A small masked image model, trained from scratch.
Model: 5.67M parameters, encoder norm rmsnorm, encoder activation gelu, encoder patch size [4, 4], encoder width 192, decoder width 256, decoder layers 4.
Training: muon at rate 0.0026, 21600 steps, batches of 128.
Data: trained on capsule endoscopy frames (Kvasir-Capsule), 42238 training examples, 65.5 epochs.
Rows from block 6 of the encoder of a small masked image model, named by matrix and row number. Rows with one number belong to one neuron. Each number is 500 + 25 x the weight over its row's rms, rounded and kept within 0 to 999. All counts start at 0. Numbers have three digits each. After the name is the row's rms in percent of the matrix's.
After each neuron's rows are labels from the 100 images, of 14976, where the neuron reaches its highest value: "colour at peak" is the nearest of a few named colours to the mean colour under the peak; "strongest on" is what is common among them. Only what is clearly more common there than usual is listed. The data: capsule endoscopy frames (Kvasir-Capsule). In brackets: how many of the 100.
# fc1: MLP up (encoder.blocks.6.mlp.fc1.weight, 576x192), inputs 0-63
# fc2: MLP down (encoder.blocks.6.mlp.fc2.weight, 192x576, transposed), outputs 0-63

fc1.15 099:519470482510527477496486466477472504465466473508503468503498501479517526507551508509513541461490507500510486525487500492528536484509497465470531507494513491483520489546527515465493482510483510
fc2.15 099:517519462478493489508512532496485480439497468491466516535527484550516525518518514488520555516475490487487510495450487479483472466503498443529495515473500505486537511525532518526480500471517524
colour at peak: orange (73)
strongest on: finding: blood fresh (28)

fc1.439 101:512497535488515478504463478478496470520477542479465432504522541480536457502510504477539493529508475493501512517505512463495516541475503497507527531526482465514490475491520505466483468493492519
fc2.439 095:496485425481517513462496477532535567513501534521490523486487486492481480501487520555505512485513492517482499487500523479548501522454473475524497532500481512496506519500481534575484528513506464
colour at peak: black (50)
strongest on: finding: ileocecal valve (28)

fc1.466 114:486558523481480508449503481474504495484482501482512477482523529482469474491464543478495522514491525496536524482538488503493461522477487487483493489465536576491503478501488517493500510490475491
fc2.466 107:477465537498491458506504451498482503513514518479488522478505509509506476448481505546454459525488519510513503538521489486489534480529503450466463529553488475450530505522514547522492496484495490
colour at peak: black (95)
strongest on: finding: ileocecal valve (53)

fc1.339 108:498515538474518521489514500487515509490493496496453470514455502486490481504481484510482477449520483500472504508509485515474471496489526491498447520443498541559513467488515506499510507492406523
fc2.339 116:559496502468504532534484498490496484543459494551530508520501481479521506543455490470460515500443487493505492529487497479485469501490484501493512544502517524510523470502534499426507495509519532
colour at peak: grey (83)
strongest on: finding: ulcer (31)

fc1.55 116:538504472431525488484519516521532549474505522461470537496540502488481504466474460512497504518497503504496496503489497526529451509472497462470543470460503506501499509524475514456500509489448479
fc2.55 092:519477506494507474502470500522499465462483516515461523507499491488531524503546505512489526544484494516518565499517553455541493505497497503501481521542493456522562537542500463499500503516485503
colour at peak: orange (57)
strongest on: finding: ileocecal valve (33)

fc1.364 108:491472553529534531473551524448514473506526511508474501499508534499501462487510492504469496545526494522514514492504537511531501512527509530498485523514504487472448468505556501505479489454557498
fc2.364 109:489537498525504526465523452567494505516493512501508497534499469505488503506505512485499459520505499509532482540521489489497495515509540480460473500496476526492501512495485518524458524500465489
colour at peak: black (96)
strongest on: finding: ileocecal valve (60)

fc1.334 112:536461520463497467475520490490537498519540470494457485524444500448541518555462499514532562501532515464504533487480518470508546490497539491512516484449460502500502516489482527497537478487476519
fc2.334 101:482487503529485535523481463509501494525510543509511448545495502490492527423543516512478475536493500490514504469518488486487494476500503548477507503518459488436497540506513475481514496503508463
colour at peak: orange (34)
strongest on: finding: ileocecal valve (51)

fc1.561 089:517539546508546466503449470515518489484481485467492520516504499474445457495504498518493482516493520484487495541515515506531502511523453487498477507474490522507535473510471458455509488486485523
fc2.561 099:488479430471479484516470493473521501501507476532527518487513486528536552487451478543478482516448498507524515520481508480527509511498506485484489515483512480512531523453516471497498482474545516
colour at peak: orange (61)
strongest on: finding: ileocecal valve (43)

fc1.435 109:518505517505515489517464508458473467501501458517472472506522566501476502493468476526511489540524499487475489464538486504505496502495481528475488511524483520529459499508532490454487484530484499
fc2.435 105:463470516490500469480469537480486536467456471500498511470484482493445482516515505541496500502536486468491524499527529490555533538483527467539505501449515478525501528496519486545489536504514450
colour at peak: grey (58)
strongest on: finding: ileocecal valve (30)

fc1.180 074:441506505519462517548478525510519482481464472500470519501564539469521499457507463498496471482521500530463523479493479482486527481508500512508482480549481474515506460538505512477505502519464508
fc2.180 080:541458491484526555519477493562466514485497469514469457520464493523433501505520493517468483476522464480495490495530507520512491515477542493526508508487515497516463487467537566527483472536485487
colour at peak: grey (40)
strongest on: finding: ileocecal valve (26)

fc1.525 041:522528517523491524511535498508504511521488544466559461521464462487488482487471505480508511525511506545553545544474524524520486514500479516491500515508525518490477543499496487476531518511498511
fc2.525 062:508468527479499510517465518478471471490483565470488514541539503473513511491489517518531509481484496539509517485490503513523514515532485490486476543513523538517490516470478485531538534488474491
colour at peak: black (100)
strongest on: finding: ileocecal valve (28)

fc1.104 086:522508509487514503503540509482522476481544508501481502460547492514526459483490505548501561488517479494471484508484488487541492512524459543474502494499486527504538485460490544515506502474498469
fc2.104 095:502514488517506504543483533515494500458501486474501509494508545487502546501497544487491470483511540517495504543508486531486494495535501490486545494474475503516485486477456513482505509456501521
colour at peak: black (100)
strongest on: finding: blood fresh (25)