Weights of a small masked image model: encoder patch size [4, 4].
Rows from block 0 of the decoder of a small masked image model, named by matrix and row number. Rows with one number belong to one neuron. Each number is 500 + 25 x the weight over its row's rms, rounded and kept within 0 to 999. All counts start at 0. Numbers have three digits each.
After each neuron's rows are labels from the 100 images, of 14976, where the neuron reaches its highest value: "patch colour" is the nearest of a few named colours to the mean colour under the peak; "strongest on" is what is common among them. Only what is clearly more common there than usual is listed. The data: capsule endoscopy frames (Kvasir-Capsule). In brackets: how many of the 100, against the usual share in percent.
# fc1: MLP up (decoder.0.mlp.fc1.weight, 768x256), inputs 128-255
# fc2: MLP down (decoder.0.mlp.fc2.weight, 256x768, transposed), outputs 128-255

fc1.260:522487460504519487451473526540459514494472473463532547491461495500506504472486496480471481506504486486477551468505487521491518531440529521505486454451527532473475521512511497466525504512467514484485498500519484499526483526487498512498515524478502531553473490474531459433555514483542495554501474489527541474519495478480474506537492468527504503473516485522499491528501486466485498497457
fc2.260:503503514483478477496494553504520502461538502474538560488462532462499487480472526508536463502519521489515485459528486477482515482501518473525450503479464547483519476494521541495489520488484477488493505498519501483515525527483479473491570498510511493483460512480490522499493444506506480480505515457512533484493514544533475445501482490465495503499503486544500471491524494495478501495544
patch colour: orange (32 vs 12.7)
strongest on: finding: blood fresh (28 vs 0.9)

fc1.515:515482501462545496530515518475495528521460499470523510498486496511492518530508533513470505527483487554500467531467500530501540456514528487493468522544509499449540542481469510492521524494523498497534503510507482489537541472490516482500472473521515498471515440512540497505435469494470495497464492513516487510489526501560490420518501493507486489530507477501476466477506478479493489510446
fc2.515:514494535517501462510533439542489514517485464499539503490495506449526492457490467512477484545470506514506507464521480490483474518562500464495456495506515446524531478535523498499503487492482527495483498486497520527518477502533474492488477496462546511473541444505500483489517494529526508476511489499497467467515516478539506533478451524475478484524523521527483540520469496484461408534508
patch colour: orange (30 vs 12.7); yellow (27 vs 0.2)
strongest on: finding: foreign body (27 vs 1.6)

fc1.283:531496490470478484506537503477462477521522498506447501475436497482497517484497543511485513505500521498509528514509529528503512524506469458459496449504518495536479545514501499492455512541489509487516517504474532515473466480535480469484498534510495482504473492474467466535537481472505497511537514493477509481508458496497482522509476510476498470516496466474521493482495539500521475522526
fc2.283:490516512490490463530477488541466502508518538544483461502468505471455522444504479509526539485450470531533483510477504480504486494506500485510476513526504462496507491474476476490463502466486507490484467515526506520491544543443516549482510520482501487514460510480507530495518488523516497495475481489514484486479505494506506470533500472493483536489512520471470508471550506521453535489485
patch colour: orange (45 vs 12.7)
strongest on: finding: blood fresh (30 vs 0.9)

fc1.724:487499479526493490510470482571466523523510508523539495550481519517437505526483492529473498524487490450450521449504469478468514516480513445485574503493545516476488483512495505488513476526480503483486489495504498457500468516501495494474510450484522505496474483515475513482521521500546485510502491465480503481506504536533530522491503471537506523472505468531464469484508528456537492478479
fc2.724:518480501532482497445487511502431455490507538500472517493528504479466531477497481498514523463510512519524497462537504531531505534516516486468520474488555492496496472492550512511506479507500507536501483481448503527483497538509530504499476537468470548510474497499519438494512457488512484512504505519552501506520496506475484488512493549475518476498469520528525518487534458511534476496532
patch colour: black (28 vs 4.7)
strongest on: finding: ileocecal valve (25 vs 8.8)

fc1.458:471477513492538484516465493467474526474514498504461500497544489486519468458479511548551486544487535500549517504509481497504516535518524496489514456504474472507542483507461492458531487447476482505495489496489579506437508520486480478479491484528562473511481517491509494473524494520504493485521557518513505506469496547461499492519498484524468530485524475480491473459476433501477515535505
fc2.458:472484428515523528498500544467507541463515527497543507489481531498496526529514492527491489510507497520497479501499506512466502491512484485495467523480521461518518473513464506451552520535511462483533529543497507504504484483542495515514479506500476487527532556499502500472471504486504504494464505488438513502469534529509498493494480473482513511542493516490513539524544501491473493513530
patch colour: grey (43 vs 8.7)
strongest on: finding: pylorus (44 vs 3.4)

fc1.598:501501498531497463469506527538539497475445537493489500450572507546506494502447522492489476541517487500509460531484484521507517512498512543522512519550517519503546502536482477504500546486521566502513444487525472480507473511537473498517507499559511474519516520507518492472472516487512498463496528486539482514506477498515457467496509502494521491465451500490515540500532480459514481492539
fc2.598:533505432523518476506510521479492484522493489506506536534504529477484522485473545457515529490478493506516510476468504474540575508520473485482526517502463466490489480506458471476476495509506472527453518516465504451521514477503506518517499489489492507488530474533526551504483496493525478531481520482514484532526474517510512522500508499494475474540478520478495528472471513478526505512483
patch colour: orange (38 vs 12.7)
strongest on: finding: angiectasia (30 vs 1.8)

fc1.44:516523511470521506500508520456502514480512510512514477519469456540523487493478489470496480459573515480542525506521499543474446515487482507507515500486522516513480509504516487493521495439527497522473518521554498513491502539508525466507433572529497461469534488515505507503514510481523502460478472534479514513489526499533489536515488453543510461481522480482500516505489542503491492473522
fc2.44:496458529499489474501516510509512500550472485498476522481515493485454524484501473445506501530496516507515457486462469464507502457535522495480524488512493526506505492478541549481525508529449473547469539486470514545496529500428502435520455512496484516500510508505481519510473513526508474459536499531478476479482513486513499496561489519524510508482531517551521504522527514475451532499485
patch colour: grey (46 vs 8.7)
strongest on: finding: foreign body (30 vs 1.6)

fc1.341:507507534488491516457465539470531495517540558515489487511509493534492524479527472505521516547487524514534485537519469519511516504502463488502512561499509518466498527500491480526524535495453486446523493485508495494529476479479499474516478431497463515488459463501485466542473506452535459470525498497497468515450522496491493452518521495536526488521525493491474490550512506490485504501490
fc2.341:523506474551487510549461488502462509514538535482441506564508480504499428505488470496435448495524516488502492484490494496506489492493534497503541476477477498510508460485552483480489506524478517521474460474547535503490495488544503514453508538536493493491484494459514539476520515490516535500512486478533475499488494516498530503523503490472522503483518474515508492545465458457502488519489
patch colour: orange (48 vs 12.7)
strongest on: finding: ileocecal valve (29 vs 8.8)

fc1.77:499487479523507484481472474478489441436495515524512496512476504461480491518477529458483527520457482483506530469493504494443496513448514470472519515487467532539495544502507480516541493529483455534538503476498510525541542519485521461493530534520463461541467476482510525478487540482504487558503524510524501516507516496504528519500503517484490496500464505495462499511514516470499541516503
fc2.77:487538477511532474492527463500491518492465483492501470499520526502491493483532479481514523466464498537466474485471545538508507513484535527565488509493495491484461539489540512472501515487526512566489498526501508439503522474533521516471521491517515535463495486503492484491491483535502505541473514510496506512472492468493494531494469502498473493502480508513470513460502494535498499498522
patch colour: grey (32 vs 8.7)
strongest on: finding: pylorus (32 vs 3.4)

fc1.284:486492522480530499501477508535485461481432529491475514445445555494454526518479507525511501500492492505509535479480534505462486504502547500519553501521522508480507539508485507493476536511493523516523476489490511505437495513492456507523474463519486464482458515490507467496515549484514474522459462547458481528490517489491505516479515471451470500474495490530541506477493502486521505491486
fc2.284:498479454508540485491470545552459483490562513500497499488496427458516484532493480513489499503540505501529492525518477491515460528533491511458489529504518490525497512481480448513496505461496471505504518488548487508505551483486516543506518495481501516501496467514485525504516496457543509492476518491493488475546486499489485521472509493494482486553485483495462482520480529542449500548471
patch colour: orange (33 vs 12.7)
strongest on: finding: ileocecal valve (33 vs 8.8)

fc1.465:523470478518527482516516518503510476482503507541469530530503503529506550533478496547530534503520479502520521495475521486503514466495545519475538530498465502448499527447495525529510498540550500491480506458464496519497519498531481477507511507509469469559509537501491507537537490491504490474487518474512477470515476476483439534517530486482495496536502478509465549511512494521486518481564
fc2.465:483449520504516489510463487502526485501508524477552528474518529487511509453454514475500494501549496520535471473527492554500530535460495494520511513522507537465488490505481474508503494461520456496531508501499473508518506510538484507523529525505486499558497454456514500498539546511550515512513525538513496499527545463517544523497471484524518487487488534518539489517498470479526459546498
patch colour: grey (44 vs 8.7)
strongest on: finding: blood fresh (38 vs 0.9)

fc1.286:509464489470502500496472507465542498501481501512468483444523503512524485529499519532539511513512465468539516524512519506460480499458479519475521516499509501449520484521453460479507505485459485488491495543477460511518460515502545506459511505466488481466506490502486501529478580509494443507497502538493523489495514485539514525544516530518516501487462479505511530499467429511538518490485
fc2.286:523478487515526488519513514491516498522526485531466467560543497496459492497475498486503506469514495447539474478526459509549468505528545516511464455452493479453477479496537503477486498513479518529459458516528515500515427469522489520512500467455467489491521485475487517463512486498477491512556444474535478494484499509513537519511521499517508506487505485506497507537494521468492502516458
patch colour: black (100 vs 4.7)
strongest on: finding: blood fresh (30 vs 0.9)

fc1.695:502475523493483501490512512461483539520502469495541541472504492496514491511517530522460464520555498507483504472461466501466474564510550449514525469494537483557484491478507513486526462495521553466479461557481466503502502493486482489500497528472483495489531489476492499522485501471513499466493481453499487458488531493502497518510532507460534524466521513447492491504521487468497480496478
fc2.695:501494494503499467485501519473522529500460541509484495522508499495460502466499476552516482480522515450499499453491542515538515528503479501477488484485491540486516518498569505458516476521498509509460494496476510511518477477519519515567459522485540519570526514509452540465541518555511515495513470487470509493576478465501513505506481491505554504514498471528520514503458483489509523510511
patch colour: black (74 vs 4.7)
strongest on: finding: ileocecal valve (46 vs 8.8)

fc1.124:533480471484506472514504508502487523446517471488487518485516499481486509476507498444482495523498536501524477523528497510525515493502499523488535494523477490493518535483473483491516433535492471475477502479472556457470565483460520538485481506502512465483477484501480583496499492503443439472478485475496525536503483487525482506495508484526461511496489464460493512533531495503507470525459
fc2.124:511475500514524485467505564526513477508479467476517495490477534494488505487510485531461474530497498498493437510488491460526494499464533491468474497456502485531523486527543490441502532510481516504483528527545498499502484489489511487472502455472496500448488576555474500516489468503525501514524523530509487496490491489509490523446498522480509497497555528521542514493536477477508525525523
patch colour: pink (29 vs 0.6); grey (27 vs 8.7)
strongest on: finding: pylorus (48 vs 3.4)

fc1.420:479522562463504516483506461491509523555456537452497462507501495529522541504523494479552499512517444534480519514486524488466496511492513486545485486525515462512467464489512535486523480514513482502447554499524465498474539478527486461535491490490486483485508537516478495517484495489492479459479474511469451488537451491515505521523549509497475499512451509497529501541494526471486486492443
fc2.420:486521524514482509480489531524512502505496527536479512522541508458490480433483472501466494463484503508469507462503508497483498468571485518490473480484505483524480505494448495493504518499522492507496467551550514515490508502496505512491499472510487524532503524480485481518560529504547522469487503488512469541490533492511513460492483493521501547478506481492526500510544460532468504510511
patch colour: pink (32 vs 0.6); grey (25 vs 8.7)
strongest on: finding: pylorus (37 vs 3.4)

fc1.34:491508514505492502517461505538481506517495487496515519517536502520481546550512527514506474517549519455503512399477422466520467520491490483494545497468543494485504517491492507496505486527461483489492504483514474519519484485495541467480502498479472482485514471473502477494443494494511487488495494520521464499504496463507472528508504506470510526498455487468454495500468485503530515545484
fc2.34:462500478491504529496500518496512491484545478490456485551540496503443527503532543474521512464511485489496478494535480504512459470524516515453536477531501495490445484481504500533490508519526512495518546495548506501520500510541512472481497548505464495471480459551509477496510530505480460512505497432526510463508530503532446515496524512488517513514480510501482529527483477504500496501502
patch colour: black (100 vs 4.7)
strongest on: finding: ileocecal valve (25 vs 8.8)

fc1.403:444479511485489501496512491541490551500481497510532455507528477524504502553499517477510500515500521510496548511465515537497579475485446473534528479485496506512454485498510481460512505493504534514487509531519527534520507489481473500499472496518486470504481543478494511517492470521535523450494530503496482517521501492482452503492505517502540505547462464477432552482469526489473521509497
fc2.403:493492500509524480518509549485522489492517459530488504498524491479502542496500469527453488475477533492506518476524535533496524499515520496490540498508542474475461571501499505488513478462496493515498490516448488496522482486459472470537481498491503493509513513502485436490458453499463518536489491470482500491506490461477579545483522517525511499504460507510482516535488537457481428516538
patch colour: grey (35 vs 8.7)
strongest on: finding: blood fresh (35 vs 0.9)

fc1.669:537539512487537559479529511483522482494546467444504511520508528506493492485483535524473487491489516484475516527529522527496547528500489486497505474472456507499551508518477493534506544527483483484526516522504522516471469469488520468462503490514508520544513479511521480460479539535517502503486488474522474480451472472495497480452497464532509555515544532488578507488505470485490484508510
fc2.669:508510517510527548495536531507487518507562476496503526494516486499508486529459491500526490569533502470557493538489533533451496517544559488474497517475531521525469521493513533490504484462505515459529505511460509497501519486515518490522521498470493495488483498501510517537529534477486497517494534485456459486501494488503491527520485479458498465524470497522505517476489502501518471534480
patch colour: orange (38 vs 12.7)
strongest on: finding: angiectasia (27 vs 1.8)

fc1.642:512496532521514490537491440521471485515504479513553517501558494469480500538450496549537506498464540494562455511508509503525498503496462516516508519506536527493488480507470508481505465511476466521513518525516546488471506528482487498474585505528536481508453535535458456461525487515517479514464513527493497456499480479480490490483466516516475508501496493497469518508469459515527466541530
fc2.642:520484456447521502526545514539494507481448550497519465480524520541476523471483534532499514539496554482548524471536528512508498519482497538516413470470513511514569497501539480530467542475510473509504535503503484481485488488534494498486507524471456512517482507537516542459531475480480527474510507522514471502518502528526523485478508476539514497506536526465505492475488544525503511489486
patch colour: grey (80 vs 8.7)
strongest on: finding: pylorus (37 vs 3.4)

fc1.418:549501471516502504514483519495473535510411509509479465475478510536475492507512524479480497531480495510497494508467453494473505488473478492491519525492517513520531484523495488501501496506530527521500491523501535477488511487489480493517472500480500499523506514509510482514502523510527497477498529507516515483497510574480450490505492478496490520533517479474539493523503519475503520528484
fc2.418:516521494502512460469469539497502500492523494461512495445517492532490522538483527495542516471525456489494512517502514484557515512527501496446544530540496509490528540536475503517482526512478464512482453524465485531513511489532446487473468510486552502463496478488503514509501490515473517508514489511529492512503495491523513466505498478453456469480551526522464491458506471530510537490480
patch colour: orange (65 vs 12.7)
strongest on: finding: blood fresh (33 vs 0.9)

fc1.138:512496501470518503453546486532544504514474514511496537469543468516466501524488505448464504525499469496471543491502526503550520516470523477502519490540503492566461509483481509540501473512490554504497458499505481463532506527491500500499514536472474460511548490460493480517555458504490492463460474527465482455505487506530510550486484495459495512526499516493481508520522499482465469509495
fc2.138:469508516488522492472452503465498473478501513497477483503496491497534500483478501505509493503515541487499468475507479516477490544504447487525548549533469513470519507506456497469510475496521528498489525492458558510496472521525508501516477479491535507537490453491523510460523570506530506485529526522492475542500516504565483519553494482466521487495525503524463510560500485509492490500490
patch colour: black (98 vs 4.7)
strongest on: finding: ileocecal valve (90 vs 8.8)

fc1.333:532452465464493491503483521493452473533477514477486552502538521515522509532501497485520496587491559521521469511532505488491487515472518506446513522521484478491555523472461513498506472477479511449508522507472475484552536525465481486546486498458520524479555484510474454497454495471527452497471475544454484507455486506453474469534490527486501511470531535511502507517498444492532505497506
fc2.333:513485525544510487511483482497521559490498490511528455524554509475500454477473538482454506509518493466505512496522483491494515446455533483521508492425466502487493506528470489514478482526509478470538472492496534483472514518520485524516504513486484492488494511542506533483528499485524497510517496495501474474483494488516510537483535447486523516489501502482509502544509511497476501501527
patch colour: black (89 vs 4.7)
strongest on: finding: pylorus (42 vs 3.4)

fc1.704:500512493466570529464501488541520478466518526489547560492472492520466537488456500521490520493494490493469474481511522517511498480454483503505504519525509570504483499464520500490501492499514516495492495481535520495460503531558524524489491535501464459509501479471452501516572460517465472511475484498484465501452478518477473507491534520498467473505501510477455499477512459499544493494526
fc2.704:530479522543480495504518544477533520507537515474516497484517475481466508498493481492487460538554475507499496473543553518504496548509501516518483516530528510495526508460530489478472525471497475517502526470452497538499510461501521503519514517469532561487496504522515495485460514460500529480520515490493462483567498534470495519483498513511485482468522497519471529523514515517474531544499
patch colour: grey (44 vs 8.7)
strongest on: finding: pylorus (47 vs 3.4)

fc1.400:462496518542446481475514493540533467473506486503483524524478491501425464491504502529486487486528510475517476502469467472499484493506450514495530503495492532489508532497483453444494488489466532470555487477515509485504529514442484522478510510511503451486516509492470465440469488467516448507530452471521518508476508501505485488458476525501497490514495492501473503464504461517485499512530
fc2.400:526502501498560499503477499495516471518476526494510496559483493551504534496486530486471510537469499498506514504524520494536499477452449491504503489522526505470484460482444488505511466479468469527488484528508533470499519504496487510513517507517505537511524488487532465524515509508537516501481472487496500523550484526478537537538487449472534514449535502507507512497503519515481523474468
patch colour: black (99 vs 4.7)
strongest on: finding: ileocecal valve (42 vs 8.8)

fc1.8:484478542471453459502464483485524482519496487530529502485547530487482510488452509500476510525524483479539505477468498502537501456521506490536489540545516473490488509479470478506579492435488476513523474550536525509515516525476546516530467539517522490491514488460470485504490448526496468502463517545499494488485512499439480501475509476506481512528495481509495491505502476488500507534477
fc2.8:482532493490539542514500506505489512469507556491485497490514533500541470499528529510489494501520469461527508501489487550507509523487573508528442468508474512492486504546459506550468495501510481525500522492495501510521463490532469469508528554472504487524469513454535544459493450497503525504471518494470480507504489469532540499526487466526470493461507530467499492511509520543453488516548
patch colour: orange (51 vs 12.7)
strongest on: finding: blood fresh (31 vs 0.9)

fc1.680:483504521463559499487510493476515524496489500529506482464497501451497501493478534492476513483568488485479487488458521527471496489504539518497541523493505513494493537562517499507476495507420499530520531498521483502474525481471502514465518486523487531494517491511501537462497456454541501500492506473549482471523524492523521519488474517469507477465466492490465547520458474487494478491517
fc2.680:426553516447560527480490493487498503504513515530472471498512504494481510528498521515477453539492486492467493504487509484495512521511479503510490507517515468484523465503467527540535543465463507504522508492515492517479517498470515490474510471493489518500547500547496437499522449528519527500497506479513488485442516485521490495486476517465482489549489516496495483541467510503501459466492
patch colour: black (99 vs 4.7)
strongest on: finding: blood fresh (39 vs 0.9)

fc1.401:530524453516483519500505480458473502479458532488521470549538477535507540494494550483525511495550530492551479512484531473574490499491528473505529495478536520479459469477469525474517493526475508518509480519480508509503543478478500489491472484468455483519516497489495521511469508539463467491499518497530465506457475484509483558514486469481512507513503459521497463529497535483466507511502
fc2.401:498447479481488545523553499538523443477504518493504492558529526462515515511482503551470495464463481491454533516519473497522482522517496501533559506512469510470489476475511551486455492519488471504491516511508514518494501469517539486518473517502504501491471472504498481503489536524525521501499476524535502513493490545533456578486522488509491507501512538486463511514457461520514505462482
patch colour: black (100 vs 4.7)
strongest on: finding: blood fresh (25 vs 0.9)

fc1.527:479532474476524490526506534486509452485531509498471491488468508502466477500489525496444478443489502500512498509479495495527462496508495478490539474508468521498509509514469489511480482549505493474518498429491471501478476483533465510488488505470478459509484518522485510490535531509477521480517488496485474499500489456514476445504494494479484496559484515516509524507517494490497549521508
fc2.527:515520442509526540497484531514532469520497555458504483516530509484478475515466514475494483541514497506475452471551462549495494493490530498526544509496537502478504536548435523521520475484492457462529508519482509503495496532522522513491557509516493454473521514543525519466495497480519521519490461507516494534496519465515525533546492479524471483520482520491490508446500498526486517530486
patch colour: orange (42 vs 12.7)
strongest on: finding: ileocecal valve (28 vs 8.8)

fc1.160:511545518488492448495518498498506488500503496479480533515512462558499497535532464492540525523548532510514510497465516524501468492446454482488488475481476482496508498467494509475494483513486479488469487505523463480481485495461452507471494550468504443438503486490471476516489492484493477501451468453486485543473431472538470489483512509474540503509453505499494464503514521509467520492446
fc2.160:482492533490519530515530467510525485481464472498478481516515551502513475558493521478502553541536508493503460465521527507470473466519489511490480497501516446524499484527479490519488530509508508500486503494518478480543536504538504485514545516505483514485497493526511486531546510477494505487523531510494481484508534523543478465511530513518531524514494476491505494502479509554525500477473
patch colour: black (100 vs 4.7)
strongest on: finding: ileocecal valve (38 vs 8.8)

fc1.499:482545550483482472468488493466505507520534538502482515486455527511489522544482512538529481483508513466504509552501468545519524500458516506535539503477490534500465488498501485521552519520457521514487497479526451517492476482498451479505501490505468478486461519515491517472513487466513521471520482516454482501492471488500471476514502514518511525514490500551521507484520525492512559529449
fc2.499:506470539524471489525487488493494492503499505473476523518499505507530479518496515486506460496471507500497521472535501492485474532460444474504497555509500474506514523528481443491515456488523489492491502526507511497506472508495496512539519507469520494512529452470522496519509528482517516526504519499529461514467514518515532536510521509499524493449493511513490528479409443494534482459533
patch colour: orange (67 vs 12.7)
strongest on: finding: ileocecal valve (34 vs 8.8)

fc1.467:524470452494483480489502511464458509451481462532498501537512475505491539523486528503524465479506525499486470524486495483522470490501516512504528493448484464489471494498474498519465474488467540549487495462484535530490528541500481477487483482512463478500461489486507526500454491505469481495491510523516504542476471490503476492490502475476494510529541514510561495505482535538480517520499
fc2.467:491474492509447528514525527522522509509476509499537556498521506515477481505484487524489476507447510480479537541472491465479470488519498520531543518496519490444509508471499506486493456515476498521460496550502472518509498433492500518516438531504525487545505461500507497510495505530498511506481522496537504475486469530483483538509521488517520475508499505524505512501472446488495496506503
patch colour: black (100 vs 4.7)
strongest on: finding: blood fresh (27 vs 0.9)

fc1.545:508502503535477479500480519480454492478470539482465529505513482488523474547475533508546425531532532485521487495487523516464458484465460516497536514478491496514479488493503508459527531501470481518510527510477514508473465499513500488482525526504479504503497483513489499518464526494507491508433466531496472490495464466487521482496476549473497486505466454540516460501499481502472521510493
fc2.545:469491481502527509476536507523498480489475490475547479490530538497525487503489513538478487497509543459510513486523485493507525506506485508522484518449501455481511487508493507498480490467492516540503492506500509504472475460489529523505478495480488545486516511518511501514500488511496490513540479495555491512530534501525511524533535415493536490505515511510503506549512510504510506472434
patch colour: black (100 vs 4.7)
strongest on: finding: ileocecal valve (42 vs 8.8)

fc1.675:483499538504487497511470538517518510467505501527516546468550533485472478532538505521504492499467471522505517526496482504468522492478503532490505534540495502507506525447518519517508505503510495496520482561492505520469452471480471440466501491502486490530489500489539485497502476484484485541481477449516470511509523521457505479530495492496528557524520512486428483519501510495500461546471
fc2.675:478479548519534466500498500494474477508493443511481486487496456478516529480536486534529462465511505481485517481518463466525523511471526462451515490488489514522519499476512519516497497478492461498529485507517539523501508494499478521499455522515519509497492491450532522488491543532520502498490482521451476521462552429501485519519494542478498504533502507460511487478466506492542530504506
patch colour: orange (50 vs 12.7)
strongest on: finding: ileocecal valve (38 vs 8.8)

fc1.447:521513507456468467505475515485528483486497542459528487472492486443525463542452477478515502477477502530463515507449456467491538518465502489502507476484479482520516534449508475462548504564476487518495441512493507464522478511511564475514523497492520481506547510482498492496492498482530501486485456508484512468499507491491503478516498491475529454477498513507546467509475418479478520495509
fc2.447:523511502516522523549500469511517532492540496549504521490490493500571437533535490507529504477476478523479493499502480519527510522494517474521484528519507469480512501519513555491494483507478477511502501529522562469529496501524456529497475501535502529505561463480524484492518433461476475496508507498472484503555476538557449510488462519480527455507479513469503507498529514472508513482496
patch colour: black (100 vs 4.7)
strongest on: finding: ileocecal valve (48 vs 8.8)

fc1.148:530506535446507497484517507457512490518489507528499534464512509491442501476502502486524469493517496472490454469528450493484552520534553467475477510474526510440469524461569501550542475527482430513494506469507510499497514532464505491469489477530484510530510488463539515505497515516555502490488505473492483502511535485513517495477539497499488525493481483526520504487536530463523553516540
fc2.148:482511542497486474489509495504534452546478477508534509514468496471470506464530505521515518483501518473502476483551501522512499512525493488522496443489497504483476506500508548464490509527533541484481478503511498484474507514474484545530492521497499510500499470505499511479517430517529509528530511520478492501453497467536472496481490477491513518482481491539498501505486511508483484509523
patch colour: orange (36 vs 12.7)
strongest on: finding: ileocecal valve (43 vs 8.8)

fc1.672:528514499478476485480529460528505511511511541537479508513501503490462517516483479480480500491483508513497519505473487477513510501541484441513486501508471496470529446508518496490537457508425532523491513453482515513445488488480436529439506513508494503469491455501495484524518493514479508465529453497497515509501469541442509443512457480532495499491516476514515477506505520511487472523468
fc2.672:540497456503476516486470518509516516553443526482478479506506503526510484498535488537491475547494467516506459504461459516488490547502491489522466478486540506435486522500488481521511476474498525510500478491518475497472469509516504502474481531520486508491479479480524545492496510513527475488504489490459483506514513506505485452506479504501446487503476469540495553459484534501493520509548
patch colour: grey (45 vs 8.7)
strongest on: finding: ulcer (36 vs 1.6)

fc1.120:516491526470487478502483484527493528499495429499456510494437462500460517507451515550463524498514529499470502504549513446486483481474458527529465451498528520529511482490498543525510508513462507504513491479478492568499490499518484515476546489466491485502530488495500459472508498495502487499499495490500466488488524551498518507496474495469555543496525469482484512479465483544503519493497
fc2.120:481536488460493474499540486477526555496519508495462489492546532462524503507535519483541476519454518486510447533516497520507492504475532495508490485508513531526505528506472521502521496494536511518450546487479520470464498495522555498478543451520501514507476494516477524496485532494514513525525524538471488524507531490495467498509543496518454515521507489496479547496523467532547517478492
patch colour: orange (44 vs 12.7)
strongest on: finding: angiectasia (28 vs 1.8)

fc1.415:505514547565515466525497512525489502517457508497526473537484514493470508532469510494507480434486488508544532520477495496482507511482444476493520539514504570518496476529486445516477498517496496451482429500540537440476497498535467457512492485514480467492529465493521476513485457466491492493513511501463528474473551500506531501507476490517482510478492460522512485454524506462492493488538
fc2.415:562486490485512497485475434502464498475512520506489487488466498506517524496465477494503511516472507499517541507530462484488501513530489488531448509510524510527521500438515529525477457536527496516566549510500514509491464495546536512498481517468575492526467480510541500522482529489506479534474544451500526539511463524520478480488531509489514460507466455485489491561510503522535491521485
patch colour: orange (52 vs 12.7)
strongest on: finding: ulcer (26 vs 1.6)

fc1.702:529512483532494461480458492535523476508477506468517490480517491545475536497496494501508484507537516471565491468501522507541526532479523482545513554493506495447528518505546459470478499509474488515491482493512482532527508475485497463484503524472506486480473541490528492482475498456466502465484515515530494524476495514498468502487471499515510485458518526488509476493549526540489458529475
fc2.702:523503471498455469479508493504519486469524553487483497450534448510487486486518573522513483496489467514480528456509525507470517505528466462548494495521474496481487507488505476508458490509503516503442549493488512513539481524495503496560527513463549528497461507457471509495513524496469494541548511504519491514514555473513480501476498490532495487532499521477522528533542461499489550501514
patch colour: grey (40 vs 8.7)
strongest on: finding: pylorus (25 vs 3.4)